config.yaml
train_examples: 26041
encoder_activation: "hardswish"
decoder_width: 192
decoder_bias: "all"
decoder_qk_norm: false
decoder_prefix_bidirectional: true
eps: 1e-06
adaptive_grad_clip: 0.05
batch_size: 128
epochs: 79.1
weight_decay: 0.5
Rows from block 6 of the audio encoder, named by matrix and row number. Rows with one number belong to one channel. Each number is 500 + 50 x the weight over the matrix's rms, rounded and kept within 0 to 999. All counts start at 0. Numbers have three digits each.
# convs0: first width-11 conv (encoder.blocks.6.convs.0.weight, 128x128x11), inputs 112-119, a 11 kernel for each
# convs1: second width-11 conv (encoder.blocks.6.convs.1.weight, 128x128x11, transposed), outputs 112-119, a 11 kernel for each
convs0.59:568585571526538519521576559541567501465450476484499570571507530543614571552533498516518501484485472555532544532537550544531519526514491513521512524527449446475519539528513497524544559470501559530560480509496534526520551527509507527572606574557595547551563553555562
convs1.59:549533548558575562555531486490484485467467490495478526494458491445522507495485463452420398368349298621561545562557552535516514501494480457474464461503509490455470490573542606625556614623553564573544455479495495485446420450401438484505521540537528520552553565571536
convs0.60:554572591552533548512498494513494560574493428386387433436436499464477481499547602619579502436448500508536541465386447551556503514529463525490498526496460474467441464512518583541390366385516446434388504545554489467448510533548582571526523508523513469446429421422445
convs1.60:494517496509559585540522547516491502508571531514553456408493626538515466436435536530502507486507523527534516472526518508526534529536483498533506471420412463468512521592554515477505495432522601528515564544515476473509477424463417489444459495436462478475492529526476
convs0.61:538529505434382458615581508475518520478474443506497517505529408531567530520456460456510565481456479501538576545513505451417505511472450467462458416432470475533462468475495409422396466512460505538438499533567539553522460456516519507451473461507536537457544570502517
convs1.61:556540555601539524468504525505544519500504491407441484495537424394538529523484487504500498515446415515566491478504520518544581511480473498424400360396447487477490475509500506484496511506548548582501458411451520492513546506512495531460474522526433494469471432471548
convs0.62:529542510542550539552495471468515610606620527449509567467415471448458461456398439498493483507516554501476503542555512513513528531513457452478486459432447480527561571485475414538509467530553500500521570557564497508496440441471471489526560596562463476495472484478510
convs1.62:526527473547578484428471507458429450412398387489516445444404395465561510500512482474475481479470463540534524527499497509525473450473493528489460430424499456461469478487519582597592469479526496518608529522476438476529510440439524563417351317383451464486576573566603
convs0.63:519545521480436509587597540461444481503484476492434455483556595574512515508520440454485563541491512471420497470478510518500556514467407474536552490467548558513472426576535537491542558457583620523503428424450436448527548490456560580419511463444503493476480471443397
convs1.63:544447441445362358411435497547478579530499505505503456440493474538537499536486487558579486521583560524464426516510454525562550570524417449548606515402449570532507483493488605521515515508539463431430576646572479520481436447426535513562486476467462405369442418450444
convs0.64:503549524569593586576461409501563549458526523465539538486528516463499493519513471478510442442466478486470477488555514469520525514501520476474523494434461459479522549527474488503601491468479444571541576528528515538482440466538532427517577564508418475509490550530543
convs1.64:567534552579508502449534500457463395460483437588555458450503505521502535544480506469504533485499486517513521499476493494513449445431481532549489488476434391454439475577589485518583434482493552564552572558516530527473492559521545606359429467532508517525540551541528
convs0.65:447509496527496482443425435470553505529464522454428525515449489462446399427437432459375393399402429529474431418451464472484523489420535526472538553538513465434444495470493511513571531418437450416492511509481464449403464524516521526420393410497462417468496449424405
convs1.65:389360405485519561555559512486465420432391493431467521533519500498534450440566556491591596499560621477523555517539539573540457497534492428428540508456456431505546532572527493470406439537509492577549469468514518521553573456496470441460413437462445556551525525475478
convs0.66:474474491520565547479476513558580458408443479512526557522517510502455444467477493491445487502511547563542504439373391434453483501483512515535517502545553531513506522563535477461489582573571545534501493464490508399365399441448450453575540545514496556600564503450481
convs1.66:451403380346402467489460475546489479562511493573565482437427468526577576565561541543523473479519519485463452439415389389456513520518537551573570544490451450463430454494524473508473476447480580643590500485493466465475502537499517513428424430512528477483491495534493
convs0.67:531528472430402453482491502488536409487518503542566510471462507422516523536502495481425427433434424476480477505543536519509485466449627599575562447379380441514494484589560537514424388453456436475488503515514518532517476467481499470523497529534521547473445513551532
convs1.67:522547498440494451401459488478481460493492470524560521467396418450443472493518526503488474482542585483496502525518492493490497475501462487466351331441503480535549485516529526517475432470461489510476509512482503457430431524571549515412416396439428481541539481514512
convs0.68:575557555572551524492466421459537537504490424378365399450459519536521533516531536531527495446430439541528510500446399439466502512532472489494487475455489551504454438455494450476424382364537505465477520489472423423421447474522523530519507498503501504535532452400472
convs1.68:499511611654643585530471472474428422491516479458424445477452497546556519510515514471436430453449494450439535501484480460414435446452475508519483419438469417451468462566525514475472483477470476469483536533528469520528532524581676676517514544585511448379354421486494
convs0.69:514545565495548566530538546541524532397420563559461541499463505517589564551530513524509457488549517532542505522556525509536496495492469510566462414470493497477531554507476445487480442544577534501591530561526556533478513564552494484589535505583566523581548502544574
convs1.69:578555528541548524535536479485518456456470502499457494549485486451488480487506482478462445426397380529492572511473548535459482509438441491503445426436426481504492454594559511539511532586550539548489488493476452480503526539478458529534491493538517495549565535501492
convs0.70:528516455527559530528523465445486548486458451522501543541497478504526564524453468517512542530489451514477460469512455445475497545482520544505530571518507547498401346527536394482542602583505465479386557558536528518484456468504509470469473481446452438497497510436407
convs1.70:538560537491471488506519480539455589575587558498479559575469528487398388425490548426527618530506578453475501493484523488520452459533427487495445505510497483487494533476566512456450442439477580554541519560520528517621562518570544524510444503446455502570496465507495
convs0.71:484488510488474481495532550553483479456512487519584588512516567470448444449443458450481466508503499493459395380430484537544519509505631569535544515478505520543509483533479486547456505530545492501475514481438435480529552539552530475484473543569579589534459487490567
convs1.71:492464472408354390485486473427513495500487448400470513486575547491420442449436518542541529534535557412460425466471444449420443472430527462463489457482504558578534475504550537495509529524558551504496528503480550497491461476504536577523545477398434497549527503480548
convs0.72:507553519505487496557559524540571449475441474452385406456442478512418425472494514562553585591598613418416448462464442430413450507544493497474500539495464524527457427459517509442479481457431488479502518483443440484493470465512563571425416457519505505542543519491448
convs1.72:363370401435485508510486471484455553497503487430494572504521545537417443433495479454486535510502568372428455467449478506501484476512544557547562497491478500497447476568547568525486482481511520534523468466488495493556536549556630558465468456480456477521578583597559
convs0.73:525550533478420429499545555560563487494569583507574602540496504463440464452385435479519475444509511456430455561614590505471455432436529505481456451441495530521548530517516414506513440550565495395507474497509510531524531550513478502479396435471502493493537509560535
convs1.73:574528431547537479478455498506483536587577544462438490587560544541524451429498557526426470509587612497560527469493497555462503429445466459501486468410407498512515440537557635595501479443437467485451567534509517433485522483482495544464493350389488484491500543529431
convs0.74:467409364368418412447509504487496495455457495468485491522555574518530455380368442501426382402457490498529512520545476479493509513519496553526454411419489517535548505511572640524500484528462578675658447468522568495430476496460475463480474476534530630624535517518469
convs1.74:488518526474505478510530484433405589552499526530441493570516461527561508492532551492458543541433399500453505497485523540495510495474579565531480434401407503552529529585564507463577614592498456470438425442463458468504508524544506488603602566511517483403411471522452
convs0.75:500516503467476498499519503469477502545512446407383396430454487478434432438438447473491529514461460495479469457421414391406410467511527529555581566507451466511460441520557555506478393375394490464492495478462444463467477492541573557480518529493465457506545536524532
convs1.75:386358336337435473457468483476468521527563576478497539510480493501477479492480450459494507530559656437439466480462489482480499510551491574606552495476451474478455471555526539568547533528515508501470464477477493548578571602634628575485475512530499493518512487529544
convs0.76:497462424460471477497490471470476428473476492592612570526529520500487480496466451474520500486521547461454473490498531557519510516481432443515550533507529544510482508518536517483540532572490476501599445472475447541550548531519527473447526531497531555491494544524468
convs1.76:458463456452484490470478503486441500492500515504519573599563567516511455456449468446470477466485459577570508509513498553579529476469531535487465487557557530432377426533545582561464452455449453532496522452444453487439443416419419477415475510520454477473446476529509
convs0.77:574609523490473509494521528469465580614534517500501447524539534566493456445403446516445437475491497486410447497511485430400440480486480436462490517503467516488457463573544564541504535500492519443512500485508486501559543500448442431502533531520486425425437403422482
convs1.77:459502495475488465498494484503477469444461509512482503530526593578480486551560470461480489518558560503525523490530555519460456405425494421442478526589533453552527527481456483494441472422398529504558513488485470480517508568600573542460499500472424409512535473543541
convs0.78:521528508509517543512475461458445493509508535510501544486443517474399417430468545572526482468479495480506519523527511505502484466424518507486490490495516488449396425524540539441439477481502361337425475458451492502521547556501447425502508497524540525558535531535506
convs1.78:462451449446458445447472511510504484451424446475485493461462473502478456442436468502514510517531581435457470486480442419436460467467505535505480504478416439485496497532527525531520501483475478483521489504542545574598606612623610575507481491493510504497503493504561
convs0.79:546548529534559559580574539499486412388415422428526564534457404465476495493475465456490565618632605487507490478474446405378393466510502433378424472492474469482446460463391335374393397537539483380362499494477466477486503506489502506463430468475441459479491481464489
convs1.79:508615637556437430491535573554548545496464393410406488586530383403486514513468416443479503465464483464414389428473466399352374409419516493488455408438515501455473463477488468484519532510525533521452468456488482516532489476488484517498523502421419426439459505522532
convs0.80:459489471438433440463523510478466403505569566524462472438415514531498480464475459512533520523544534542563542526557543473459508499502468515520524503460515533535549483520546515489480477412506464422507541562544534485458411411500523525364433439472499493478425396425416
convs1.80:500478514562505455449436471492475612532456469453414486497551548548473468495494495511534537553564531502525460469472515570587597613537562530495476454433493547530565577430480574523372407452417450490523531547521492569584477481473479530416399479423383395473566520468504
convs0.81:497524505461461491477469494535527496502560501452537549471485491509470478462468473513495531525535561523508526537530484506515487470457557479480496488519559540517517549522501528591514537600548531493475468445414387426479492450433503590466444457448506541520507503472538
convs1.81:589562516446507480457469520450445515456464513464453494562636555454557533564537481434404452501493494458440482551429433474444469511538497470457469554588487542514460385497506542548579561490553538500437552498439474424526514470508563602534513539505490492489497440471485
convs0.82:513495461454493548553562542516536538455461468475521535510469474487430459483514537536528567595564535550550540500476476488491476430394477466442453494512477424438417392551559537500490506505411292341303532528514498482479491532552529509470440449463461471485483470453477
convs1.82:467469450449466532530506472475459539512486485428427483473464460462464444426428432471507494463480515424404370405420413442483485501501502518492514497479454446435413426534526530538524514506503505490471494548559565583608611596643664643482461466446457486509480493523532
convs0.83:499526483479524509499470460436438577557494543555510543486432439446475446461498499487425435443412410555524504513521551523434406356331553551520489519553531506513527548531494566426384411374464356401529524492508528539576547495521524452478512502529540530485458452483508
convs1.83:554549542487520498447489489519542410515508401451497496471471509536480524501396431513545530555574646434445472479528553542514562540503372415478509457445520475440496529558505470533560465475521559515495458487498575558516521545508457503507513499508478536449458500527576
convs0.84:587573527510519525495492507543541509505517496533502523555534529523651597534509510494535525502508514563534553549507502510498498487459507492463433432449452456486508525555513487490467495472500530531496517549554543522494471490522507490517501490464498501484528542526555
convs1.84:577548561583565546510478479487498459447462474471482484466502510454509506517492476460450422394380332530546564557553562562555532526491504502498472436426432456470504517547535573543562613536534556530519492462450476491504484455433467490478487514527524511517527525494511
convs0.85:530507400402494515520516481459469528424321373474504544540493522553532533548529506468455457492524518544532506434402440476489485479480463458454506536499493492472479483480537443361437525481516533457429514512500457462520516467488500488501460424432430442448444402397430
convs1.85:594578506462405446504533512562568519485469483535575557415386544580558555526476465526529511515517495484475491461481516489462488462478432503525546574539487445465532538418429455484467512459429481557483499448499498472480501484483475469533518495457416422447451493508488
convs0.86:432469470466479502514497439397445427428428481567522509556525468518353348343356409476520532502484510478518523541529499492515562593581489460427409459471452469450434490429486517550551592530529585496395549535509496527534528549537537525433438464484531528488497477426434
convs1.86:423380464489518541505490490473474502492515558528516504425443489471487485501534516507494494509556567515501437487559548547535515538542321395463455433476500526543568565480489523555512486513475492571523539530546556559567602579500497516434476487468455488508524508501529
convs0.87:384441452446446491514550544487507466424326379529536457416469438433474512499480551488523541556582589499473459418438486529514510478495508480520514521534496498521488491514502435370388532532478563547411494476515509518463430474498521513471443451483551484431489535536502
convs1.87:457537494514496477473473427444491466479532497509491516480431437526487525563497478440449426421455471502463439398440463430454506558551446436467484426467541561563547460444495499428469454512546644549477592512488536527491462436430534468550555524521489437453486492428547
convs0.88:539529526477417429399430418494543542491539489391388499495531553484576516466474439392411432470510487528490454471450447477524545483487520513519570525463449451452425478516494497585490450308409445436456533524471499492506536526500529514473381395412387419538477514590559
convs1.88:578490423425415458504475477530517350505461521570518480517561506464547512482468474494512557537525512493496535578558510518535560561508467508589542599591546470459451462464533469516468410465469536471481541530537514492494465468418417470466479443424504494441462501550587
convs0.89:512475479461459499491433419436407541538524497554520514595632573526534535562568538496481466433428411534507537542535478441442452506512516485456453422456546490496513516503472454457368421556567486549484501521595574525440399459485492461487492508501460408411421442434440
convs1.89:494508522513497421430480510546491465505510510511471455437515486506541472483525566535488430464471416545520508487460479518495459430421566525571606550439342389473528535542483494483457463466536547531554545531527534509488534585541521470450484473446476457444493496455538
convs0.90:558596576568496485480500524546547534489467515492483472482472458449469500522504497542572505451506516502530534527486470513533476488491438460488484458477468422453450488475515396492420465500488411395382575525463483462460509558502443486570553530536507529502460441463524
convs1.90:542439444429519542531501530500491493436422439415457469497493456447438482467447515522496479513549596458502466545514436387400436424403550521501568528519434401375415401565561531493534546518495481577537505550517486452521515535519574625537519489455518446461521543492519
convs0.91:583594594569548550524504549563546547517531504524511544507574482532651606587549520483500486474488552608554551554519520526538535542496520542542502437459490439448472505533584539520465478498411475566474556524567537519507495512515482482527522550523528569539514555520566
convs1.91:554572590551534528545520483475507461463468463457534475457550508413503501497486462441419375355313236524532562557512519540530503539485495499482482486485474484488463462538603554506619629529548602560519486481519538490495529475461487445461462476485500517503533526525513
convs0.92:466509501490499493502532505481521427470467440496457509505450492477379382405444482538621637591571620497491505521526522514528543551556497452448447431457466518503468459388478464383454461384543568447443526487486449468472490531545533534503469535571562553547516470452451
convs1.92:432398445474477528561550471469541487504542482454448503521504557573448404425536553535548574587580583453370432401392442514548517489441489429417435473462491496541518518467456513464516538544520564574514550514521474451476536539518574549481534496513525527514542579537499
convs0.93:482489486477507538566545501470461489515514530516518539495464457457305308349381420444457448423426416483482473491517512504507514515501589584555534538525499471444426419547587587586573531542567512459475460468469486489476468458452452452411407441489499499517534526488476
convs1.93:418445456459456452467469450463498421448463498524515498475472487528456464484511546583625669720750775584559525517497510515519505485462408422440458454442434452485493501489470419422422402405427445464508496526562571560556567565534528530382432476484496526542557547543555