Rows from block 5 of the audio encoder of a small encoder-decoder audio transcriber, named by matrix and row number. Rows with one number belong to one channel. Each number is 500 + 50 x the weight over its row's rms, rounded and kept within 0 to 999. All counts start at 0. Numbers have three digits each. After the name is the row's rms in percent of the matrix's.
After each channel's rows are labels from the 100 clips, of 14976, where the channel reaches its highest value: "strongest on" is what is common among them. Only what is clearly more common there than usual is listed. The data: short read English sentences (LibriTTS-R). In brackets: how many of the 100.
# convs0: first width-11 conv (encoder.blocks.5.convs.0.weight, 128x128x11, each kernel summed), inputs 0-127
# convs1: second width-11 conv (encoder.blocks.5.convs.1.weight, 128x128x11, transposed, each kernel summed), outputs 0-127

convs0.52 100:406483453528448521484406513577490507539518467534491541351393471530524465483489434428586459519461490482457471467450438555495498489415473494542449436442513473465521532527492489397539469491515533517460499433514510530453469578472495449419468444471443454492537449425467428512467489454393531520472482397481538538514540445489516470474379541462538516537508481514444504384530487505441309450497
convs1.52 091:488471533459480519572504430522438534423446411450505522481409513419569505480458425522581419479480475535444474473513463533535508419462441494509542469531566482569420481570420509481599525512508502489489496516493501431541511523453526335599521468512463438517397519496491415511475517530514553510429469518494417519495467538548477615496494440424565469557459444471477454489357544416559505554531
strongest on: the word "i" (40)

convs0.86 099:478535542464420494541414461521518534521526464529523429451481541507513445548452572547494542444523536486503485518527366445552498472570493461529501440510498481406509402434547540517576456396509457502485528422515509472494546480469523545499577596648455506466543475488456571530493484528474485521476527547471540579430400547467541511415391472522459415591443598511457602523556489598492488498476
convs1.86 094:491419447453455494451504505532467525481474456464520560415453517475516551434360566469574459585387528558404448452484493518468492557514485488540507437544509425415475505515513534425592560468557542480461587486533480450559476565411481563485409465502441526602409490516486482468533473593492441474475486585504476568486493460604511509488446451402505496519420499483531500440449426538488480419526
strongest on: the word "i" (58)

convs0.48 096:426488485449515472459405465461428367434402435563519508539553533518504462433512447425569350408490481455551532449438518502469514456504441491574530513493444493579449451516527432467459475446482566473538495452475479471472428466421611439492443521562422510493501472455499515466442511477407536512407448432522405494492489451459441493425518475497483431465537476490385503457497448479522514528557
convs1.48 094:505508486441548475482584499494463523411533414530525501527532455490538411472496569515497531524457450393474527514551516421505555529526541546472494642477462399496446471398475529536477537546490422487487545405579471467471523480438485514499536567539506498499489436481471523520476474521512477440472438485468639521473504425460593552581508446419437471412536526557350416437488402506479470479473
strongest on: the word "was" (48); the word "he" (44); the word "she" (36)

convs0.39 087:494479443573475429452534508471480539468551492447603469475515528502505459567456546496497636526539475487517564448495455481627446489481535458442484459500491500460575461566447505423518474614477442493557464467530518387567440509557447398456506493480509379493419442523423474502528502493474461467461529473349396520471486593536419481441438457488506534504475438496532568528490493510502412529551
convs1.39 079:520474588409479521379462520421501400545573537456402461516483493503588525499476439450500547543485486483499491476425441521499438442555469514576497455542506459472585610526488502479519531444478590477461455585526542491510472548455494529580464562485464401517465477519494543478578564539498425472451464559438500555443456488520344501434485512498452582483490503498582461490507456518344505489522
strongest on: the word "the" (50); the word "said" (34)

convs0.20 095:484459515471577451538435543558446600443402495518490488457428512425498496431421482487626560429452469472513490495456512403548441530487429478524513461502466530506419440492500551488501493498522478546493513451471417440524497431495391529478543528595382524543537432564493501479496404560474468478492481435565497528533537481492542516492453533413480495492534412368538514481500451594530522391407
convs1.20 091:524462376501521472531501482482460514431639420467507511466474521438442543524450500420500454522446518432460512459526554469480478438522528469443437492486491474471367569404526449366573582462456496524497580515450467438535533503508467453488414559504475463525562434564526518522497454556466490428435496526497481550539437434410490479533524435404505465488481461587449482446412434531505419522430
strongest on: the word "you" (35); the word "said" (27)

convs0.127 096:544538505534451564556579493445556496525373527552478500523461439541542489537500647583501558498453469550506398536502429470559460614510469511454533417448503536534508508428508563511547515520476448498360464471501499421470452391571388545466513518406431463511480483554482511488516545452592497521491537515460500393550527529485376497501466461511466508471464492474543541434474528504468563540451
convs1.127 093:490391459579566551438407464458503414500486489528505444525505447539593545492488507530490401555384510537598547516469556477482509466385476497473507463471509440381509474495544451578466544448550515520429484579515575464512491466452446527503497465415414480616509574519452537472539605490424489454497523545491472565561561465536435546496449538490519462406472471503537506490489388511451514511566
strongest on: the word "to" (59)

convs0.57 098:521495472489459527471469485493463436478571524462513403477545496495528450516471485617457390479489510502469500423385438510517534505522540480395517545422462470506484420484535530530435471523509485429474395360548441476524569439525526487484476469545539427500508400487466535504505534489655500425448542524412453422486444500468380479531520492444518499526510453517503546614530454398480534566516
convs1.57 088:502482460558414565457411446487528456526457512473427434557482506523569561486494464491472479465422458529507545527484431509607554441530462478377562465466462543452532455495533498523388499482466551560506455451493461488475555424449552484474458493499558401550627403436489557460444501470471593434567483576409433462425512497417406462473467526545607525462510497514486556457525484463447519478499
strongest on: the word "you" (46); the word "to" (34)

convs0.78 075:497413477480603519556515490518428423498481365549533491484485483498498515451445487558545433490531484480517440517358510470480470480475497441476533493595428447507484394489516497477556422525637469580629497511475506522493553467475421508477502527564492484472512469494548549542439424545563522469517486387500532432447477459541523486528567461505496474410487436491421466466447380473516509530387
convs1.78 092:514472447501496444482429439497510489646520520489497457470487591435507544539488505518457422563510533550512556413450606477502446563563439461555525417539473496441488454483487503538487541442540501477546426508436433508555512504495476512516506555586522524530527519531518590527550488582445523510495529481462378506495352402571364475565530484532508507581494468479436428604524440495519543526426
strongest on: the word "i" (53)

convs0.116 100:494494506535405413460473402471578440543489410496616579439431553456516508490492576506490543526479492533447410552522423482573481435583555517521516505459589508535562454387490552412410458508461517423490462436543512474492493616497514481464547587528485485531510423569474483491519461567476542529392505544459453468461472555522451434456393499476541496528441517523452582515552435519531494507480
convs1.116 080:484395539492503452432530471444497473475503485430578511474504569428588427459498399474552450446471447500474525472385449470426482470561426534571540473541506465490545560556543524555495483500538550570484492548449526456497464546544514529519463503437472537424463568535506422507610493497584497568436405480479473523479546429504432484421501413528478491539493486342459464490424459440455553403454
strongest on: the word "of" (34)

convs0.62 092:515513561428508474561557522478493537523449477548415456462458513567510480501480477440508479463439552534514408513412433481538479460574488410536536525473443624466462485403554450561485488489490469508646508589404504475399543431444444564377545505547537586464486529462455477411448489508503527513465481489528469514483475501444464437466426484514471420541530490452485570481597563487555520407556
convs1.62 103:485440388446477424455526482549532533517619435468585532445512429471502537517479576515454590606455594509472511537532589482556496563533582531508504581451397498509420518474456481453492561460472550464467556544427492459478500464439502427458422467516530519521453503592475490540450510526500443442500475577526445558548470518428480458632474523546486414520428438544556430485475483455512501581487
strongest on: the word "you" (53)

convs0.37 093:444471486517499494463447473557443447490539435463601520483465442425511450355457490507536474466451519539464429511457567410505562495512494443517523541516488517561482471466450433467470473478528461540401453530476495553399553477642470587537529395481556457458550494526541436510546467457534433448482567488510510504433467461537620501545590526517524491625476481442460423535539506499438456578572
convs1.37 118:465495423539500454468564492552520570514459555502440414448511377458524518414431502434555439494493480524410503423543470554439556435494404493467508458511527476486446483528442467544532476463520494496506462475491461519497493426577431548474446548468444406414560506423528467494546422590471492505436417549513463450462433469526484418566579539544529507557506468415426458446481439384456453434432
strongest on: the word "was" (25)

convs0.77 092:452428525500433459466592471516540485584590498558516550510523549524525530532524472383457503486583530479498440550546485445561441490489540524502367548512492453501489544502462441461508548620461524476464545649551497433489471544411478461506457439385508512468491540502588454495461489556518474542560463545542503480471506432400529518519466495563549476525380533506460513487481506502452443348551
convs1.77 096:465474408453446444488546457495489429493483537428469568489552505416542454430518405513457536513501424474494561404541466521477560462616479513500425548460492541582439495545441548511546513492477506468556422510561450486447492541544493502511541460417539414403500478530506478413588481546580424466420512481537479463519466464505397384480513544523398466592458532492391453507474463461457426524497
strongest on: the word "was" (43)

convs0.92 081:489515567472501526521497470493475493524473445464518410399499493573485373534437510500461571495486422491443404526497523533512442509471454393512453529522484477436504456432519426407503497515603464499574385529484481453456476509542419523454541390557529420441494488485511488509490589436573513456439462456401525424502450554478379491496518483451439554521435501520509489505474418434390474565472
convs1.92 089:441455569513551592443475432455464366544527455542479429447494492556515485583442526581473492514482525529534480480432425465549456514552497392601497413488529554464578481594552533442482520504531483483505398556455576493546487508453492560491492469437533421580575471556521497537538558490545497535569539491414380534531506547537430485436547500510504518532498506469613540464469481547414491570550
strongest on: the word "the" (52)

convs0.46 095:568402491492483521541491482477556447423453471551467435497475576459516474485506554559501651499529430460542435500424400495506479491520463522427531491425404561472451444457431497548522480518543456528378451428481404475485525461507501576497514566438444501430448461515442573443496489538515494413500483503415519463470528567440426538577412469405470453439464446428522511445483522530492531422453
convs1.46 083:445455414529434429478504554573502455476560482541536497458518505534432503474430588488530398524480424469516525475529498444563478600397440525375452539457416491498487464399467510443365495501554504489437452475448395431564535536497451468570485485588570472605557463500543494496542478513452451432424463474567528557509500421494457530541466456496580508481521443444518478434534464533477490468519
strongest on: the word "she" (62)

convs0.56 093:485484470414490462429502494444512459530463455521525486487489501448481460455554504488337469497522499449486418550510527510583497556460477502476488528503506386561493384487484486515359555479509395373499459553394455557452489522459449509510542401496542517438507496504579480421513437457526517483452566475478552439460517524405414434455516469456380470453446496496504495518446431579464474506550
convs1.56 096:517456488492526477500510466462448548441556492533515563470504496379412508466523499507470628542518489518554491437485396437477503502513468445491452526471458450594429516473521521499462588427531394431559529533491541461491534510583508532554505469522508608497438498606469439477504469569517421500483486584364468510444446513380545481525537458502422373520481470420521422520554525561561474492479
strongest on: the word "was" (44)

convs0.95 103:561490516542459476577533423418482533441478623478474413489480444445543463485459538520466561469469472567484564499466516482507555493542538450359484556482449525471555454529483518477393493590405444442393438494480503439485511443551545465391489461355548449480448478513401521469487552413527486378438529534478473515517514596516481490569539499514422571503482495520506461454477531472476504478490
convs1.95 082:528507543543526513431482503508533494459510552483396468459451471400500573473564482522501470491426469526521541552563480515381535483512407466469530445464464484451518455557498515498535464414509513509536370562522478535528514519549485525501394545451507418405610481592513513376579544408549559465474444536536524519567502565526451428476544540548436580475529457514540465467445497585387505486439
strongest on: the word "the" (54)

convs0.55 088:410507447473469451534503497443529455464454387518474538487487452449550553434504470439478493453472430464520536491431507470487494470481381543552474416442497547546426546507457490470416420512489465497512454489459512470441388440461524520484442468576465540465478498471515447489488514434407475509504459432495455507534440378470422484411494533493458391505436444324464489441478560416571459463514
convs1.55 088:510516420488526479424561505479530437515478436474523515567490532460539488466477603427564548486451396483482489456473486465595533459489520530445484550517501492485539584508437551542411463487510495492417576479570542470460431465504490416495554578463484494510428542490509402514402478511597428478475450548442638617565542468484553541562447468513490505474468451538482558464479443466434427382565
strongest on: the word "there" (38); the word "was" (30); the word "is" (25)

convs0.25 087:485542497473492449530455477525542537467478430484365531422452533478476439490479550406510458475472551569469454464486494478478490556486462513537424523419517519435560506499559498521525467401523521505456581445496516488416523517526443547368508375615541507491505448505504446466415468481433468495442479397561484533509403547506527461468441558497466501535485508537437447486531490584390339470523
convs1.25 091:450533495503493505412558418542428602469492407458480559418406570494541501493477486452534489531486569566393434478499496556636475462506484454494462533493565397432498496510525479490567547546499477496438581505559513468485453591419464429500483474497485386557420502486531405482370443541560493475469515485494485591428482493573564496559519474486470450507406441534519474492443525458496494507471
strongest on: the word "was" (60); the word "it" (29)

convs0.111 093:377563497392468481446468501493459511534493419517540481467466519468411384448434552489467437496494495497432455438501548486486480524429412520526543396548568386490475463489476498422597367555505436437477472514406498535503415511529419515479469496586455389512490487478508467471492503427478487560507479479421459461498464437474403555437520498506457458429485427468519477511508455556463504519422
convs1.111 082:494510419445511589440423466390489496421520492466538456531538545534438438518531470510456542446550572393519603547465468413591520460463481492509463532457514436445485460519559571535474532449517543346499559515572468403504474459499558496478462478393450502503449468477474528455537457517488478512580535385403512485460452460439514534518494635515520425526435500500541483495479502524504479490598
strongest on: the word "to" (34)

convs0.19 093:548540540490449490510416467492485484423465423475552389544411405460462468434483496536519456500473501538489500576492432549426549401586517444460515495465544537484484456407483465465486454465484488421413375402539497479457535498531562539444437538494519578439479430537418427479514499392439488542477526543462463435496526474523519404453496503520511452525437526562500497488454565379593557514514
convs1.19 085:559465437539499444583527512477565510528485500389555483532492431500507452432492380460511529506480501555557522581559475523521587459435540508483483515344576564526527452519475443521487498584481476488552445503459481562448517417473407520520413449480511584424553450512501488479535416493474542530487436576517460495567489575424502517393521476549527476452519482404428504419532508492567489434399
strongest on: the word "of" (40)

convs0.66 127:531610551590584625592555551509561553560407552583454542574572447544565522462561538544555471520466522509483520426564577511438478564466498545542524475526549571504547578549541533531535478448542544551512545507546563534500505474526459517535544517535584519522531555437538527526487597516459541540502524503594571491596491545539534527533595570519537563486530464509514544481540554448476581591505
convs1.66 132:508496525576530555480424509515533453520447546467428461485469364472515532540498472536503423418399502560557523575471521507447518417435448512524538474487540479429542541561483452514467521504473525535458398575507583459469512505485488540476522377328442528530514507346422525487419521399458564517559517442537486436530522500542474528424527523553506488460538500497538554527476469495476563539569
strongest on: the word "the" (56); the word "to" (34)

convs0.87 132:555606537565580587589525573511528528572463499570420515556552464565562530540534564570535441494536517519518541434551550497382482537500556546523540467496555567513558543523542598568537455379571546546503534536547531553511559507481489582520517551566558520518521548434555581536468549566505542539520572492556568495601495558503512563507532556527535546490547514571527543478539539439509556576499
convs1.87 127:495484499583496534477400517550543460521473534491436459494491373510527573525513467538507387436424530562570505597471544524453487454458468544538531477529540484395521499531509464539490551483484554499504404568517547451489513525457471537509505365339454526550496520370426550496466542410418574512562509495542451434504559521528472503443525546564571491472549476511561521518500478515527592517578
strongest on: the word "to" (37)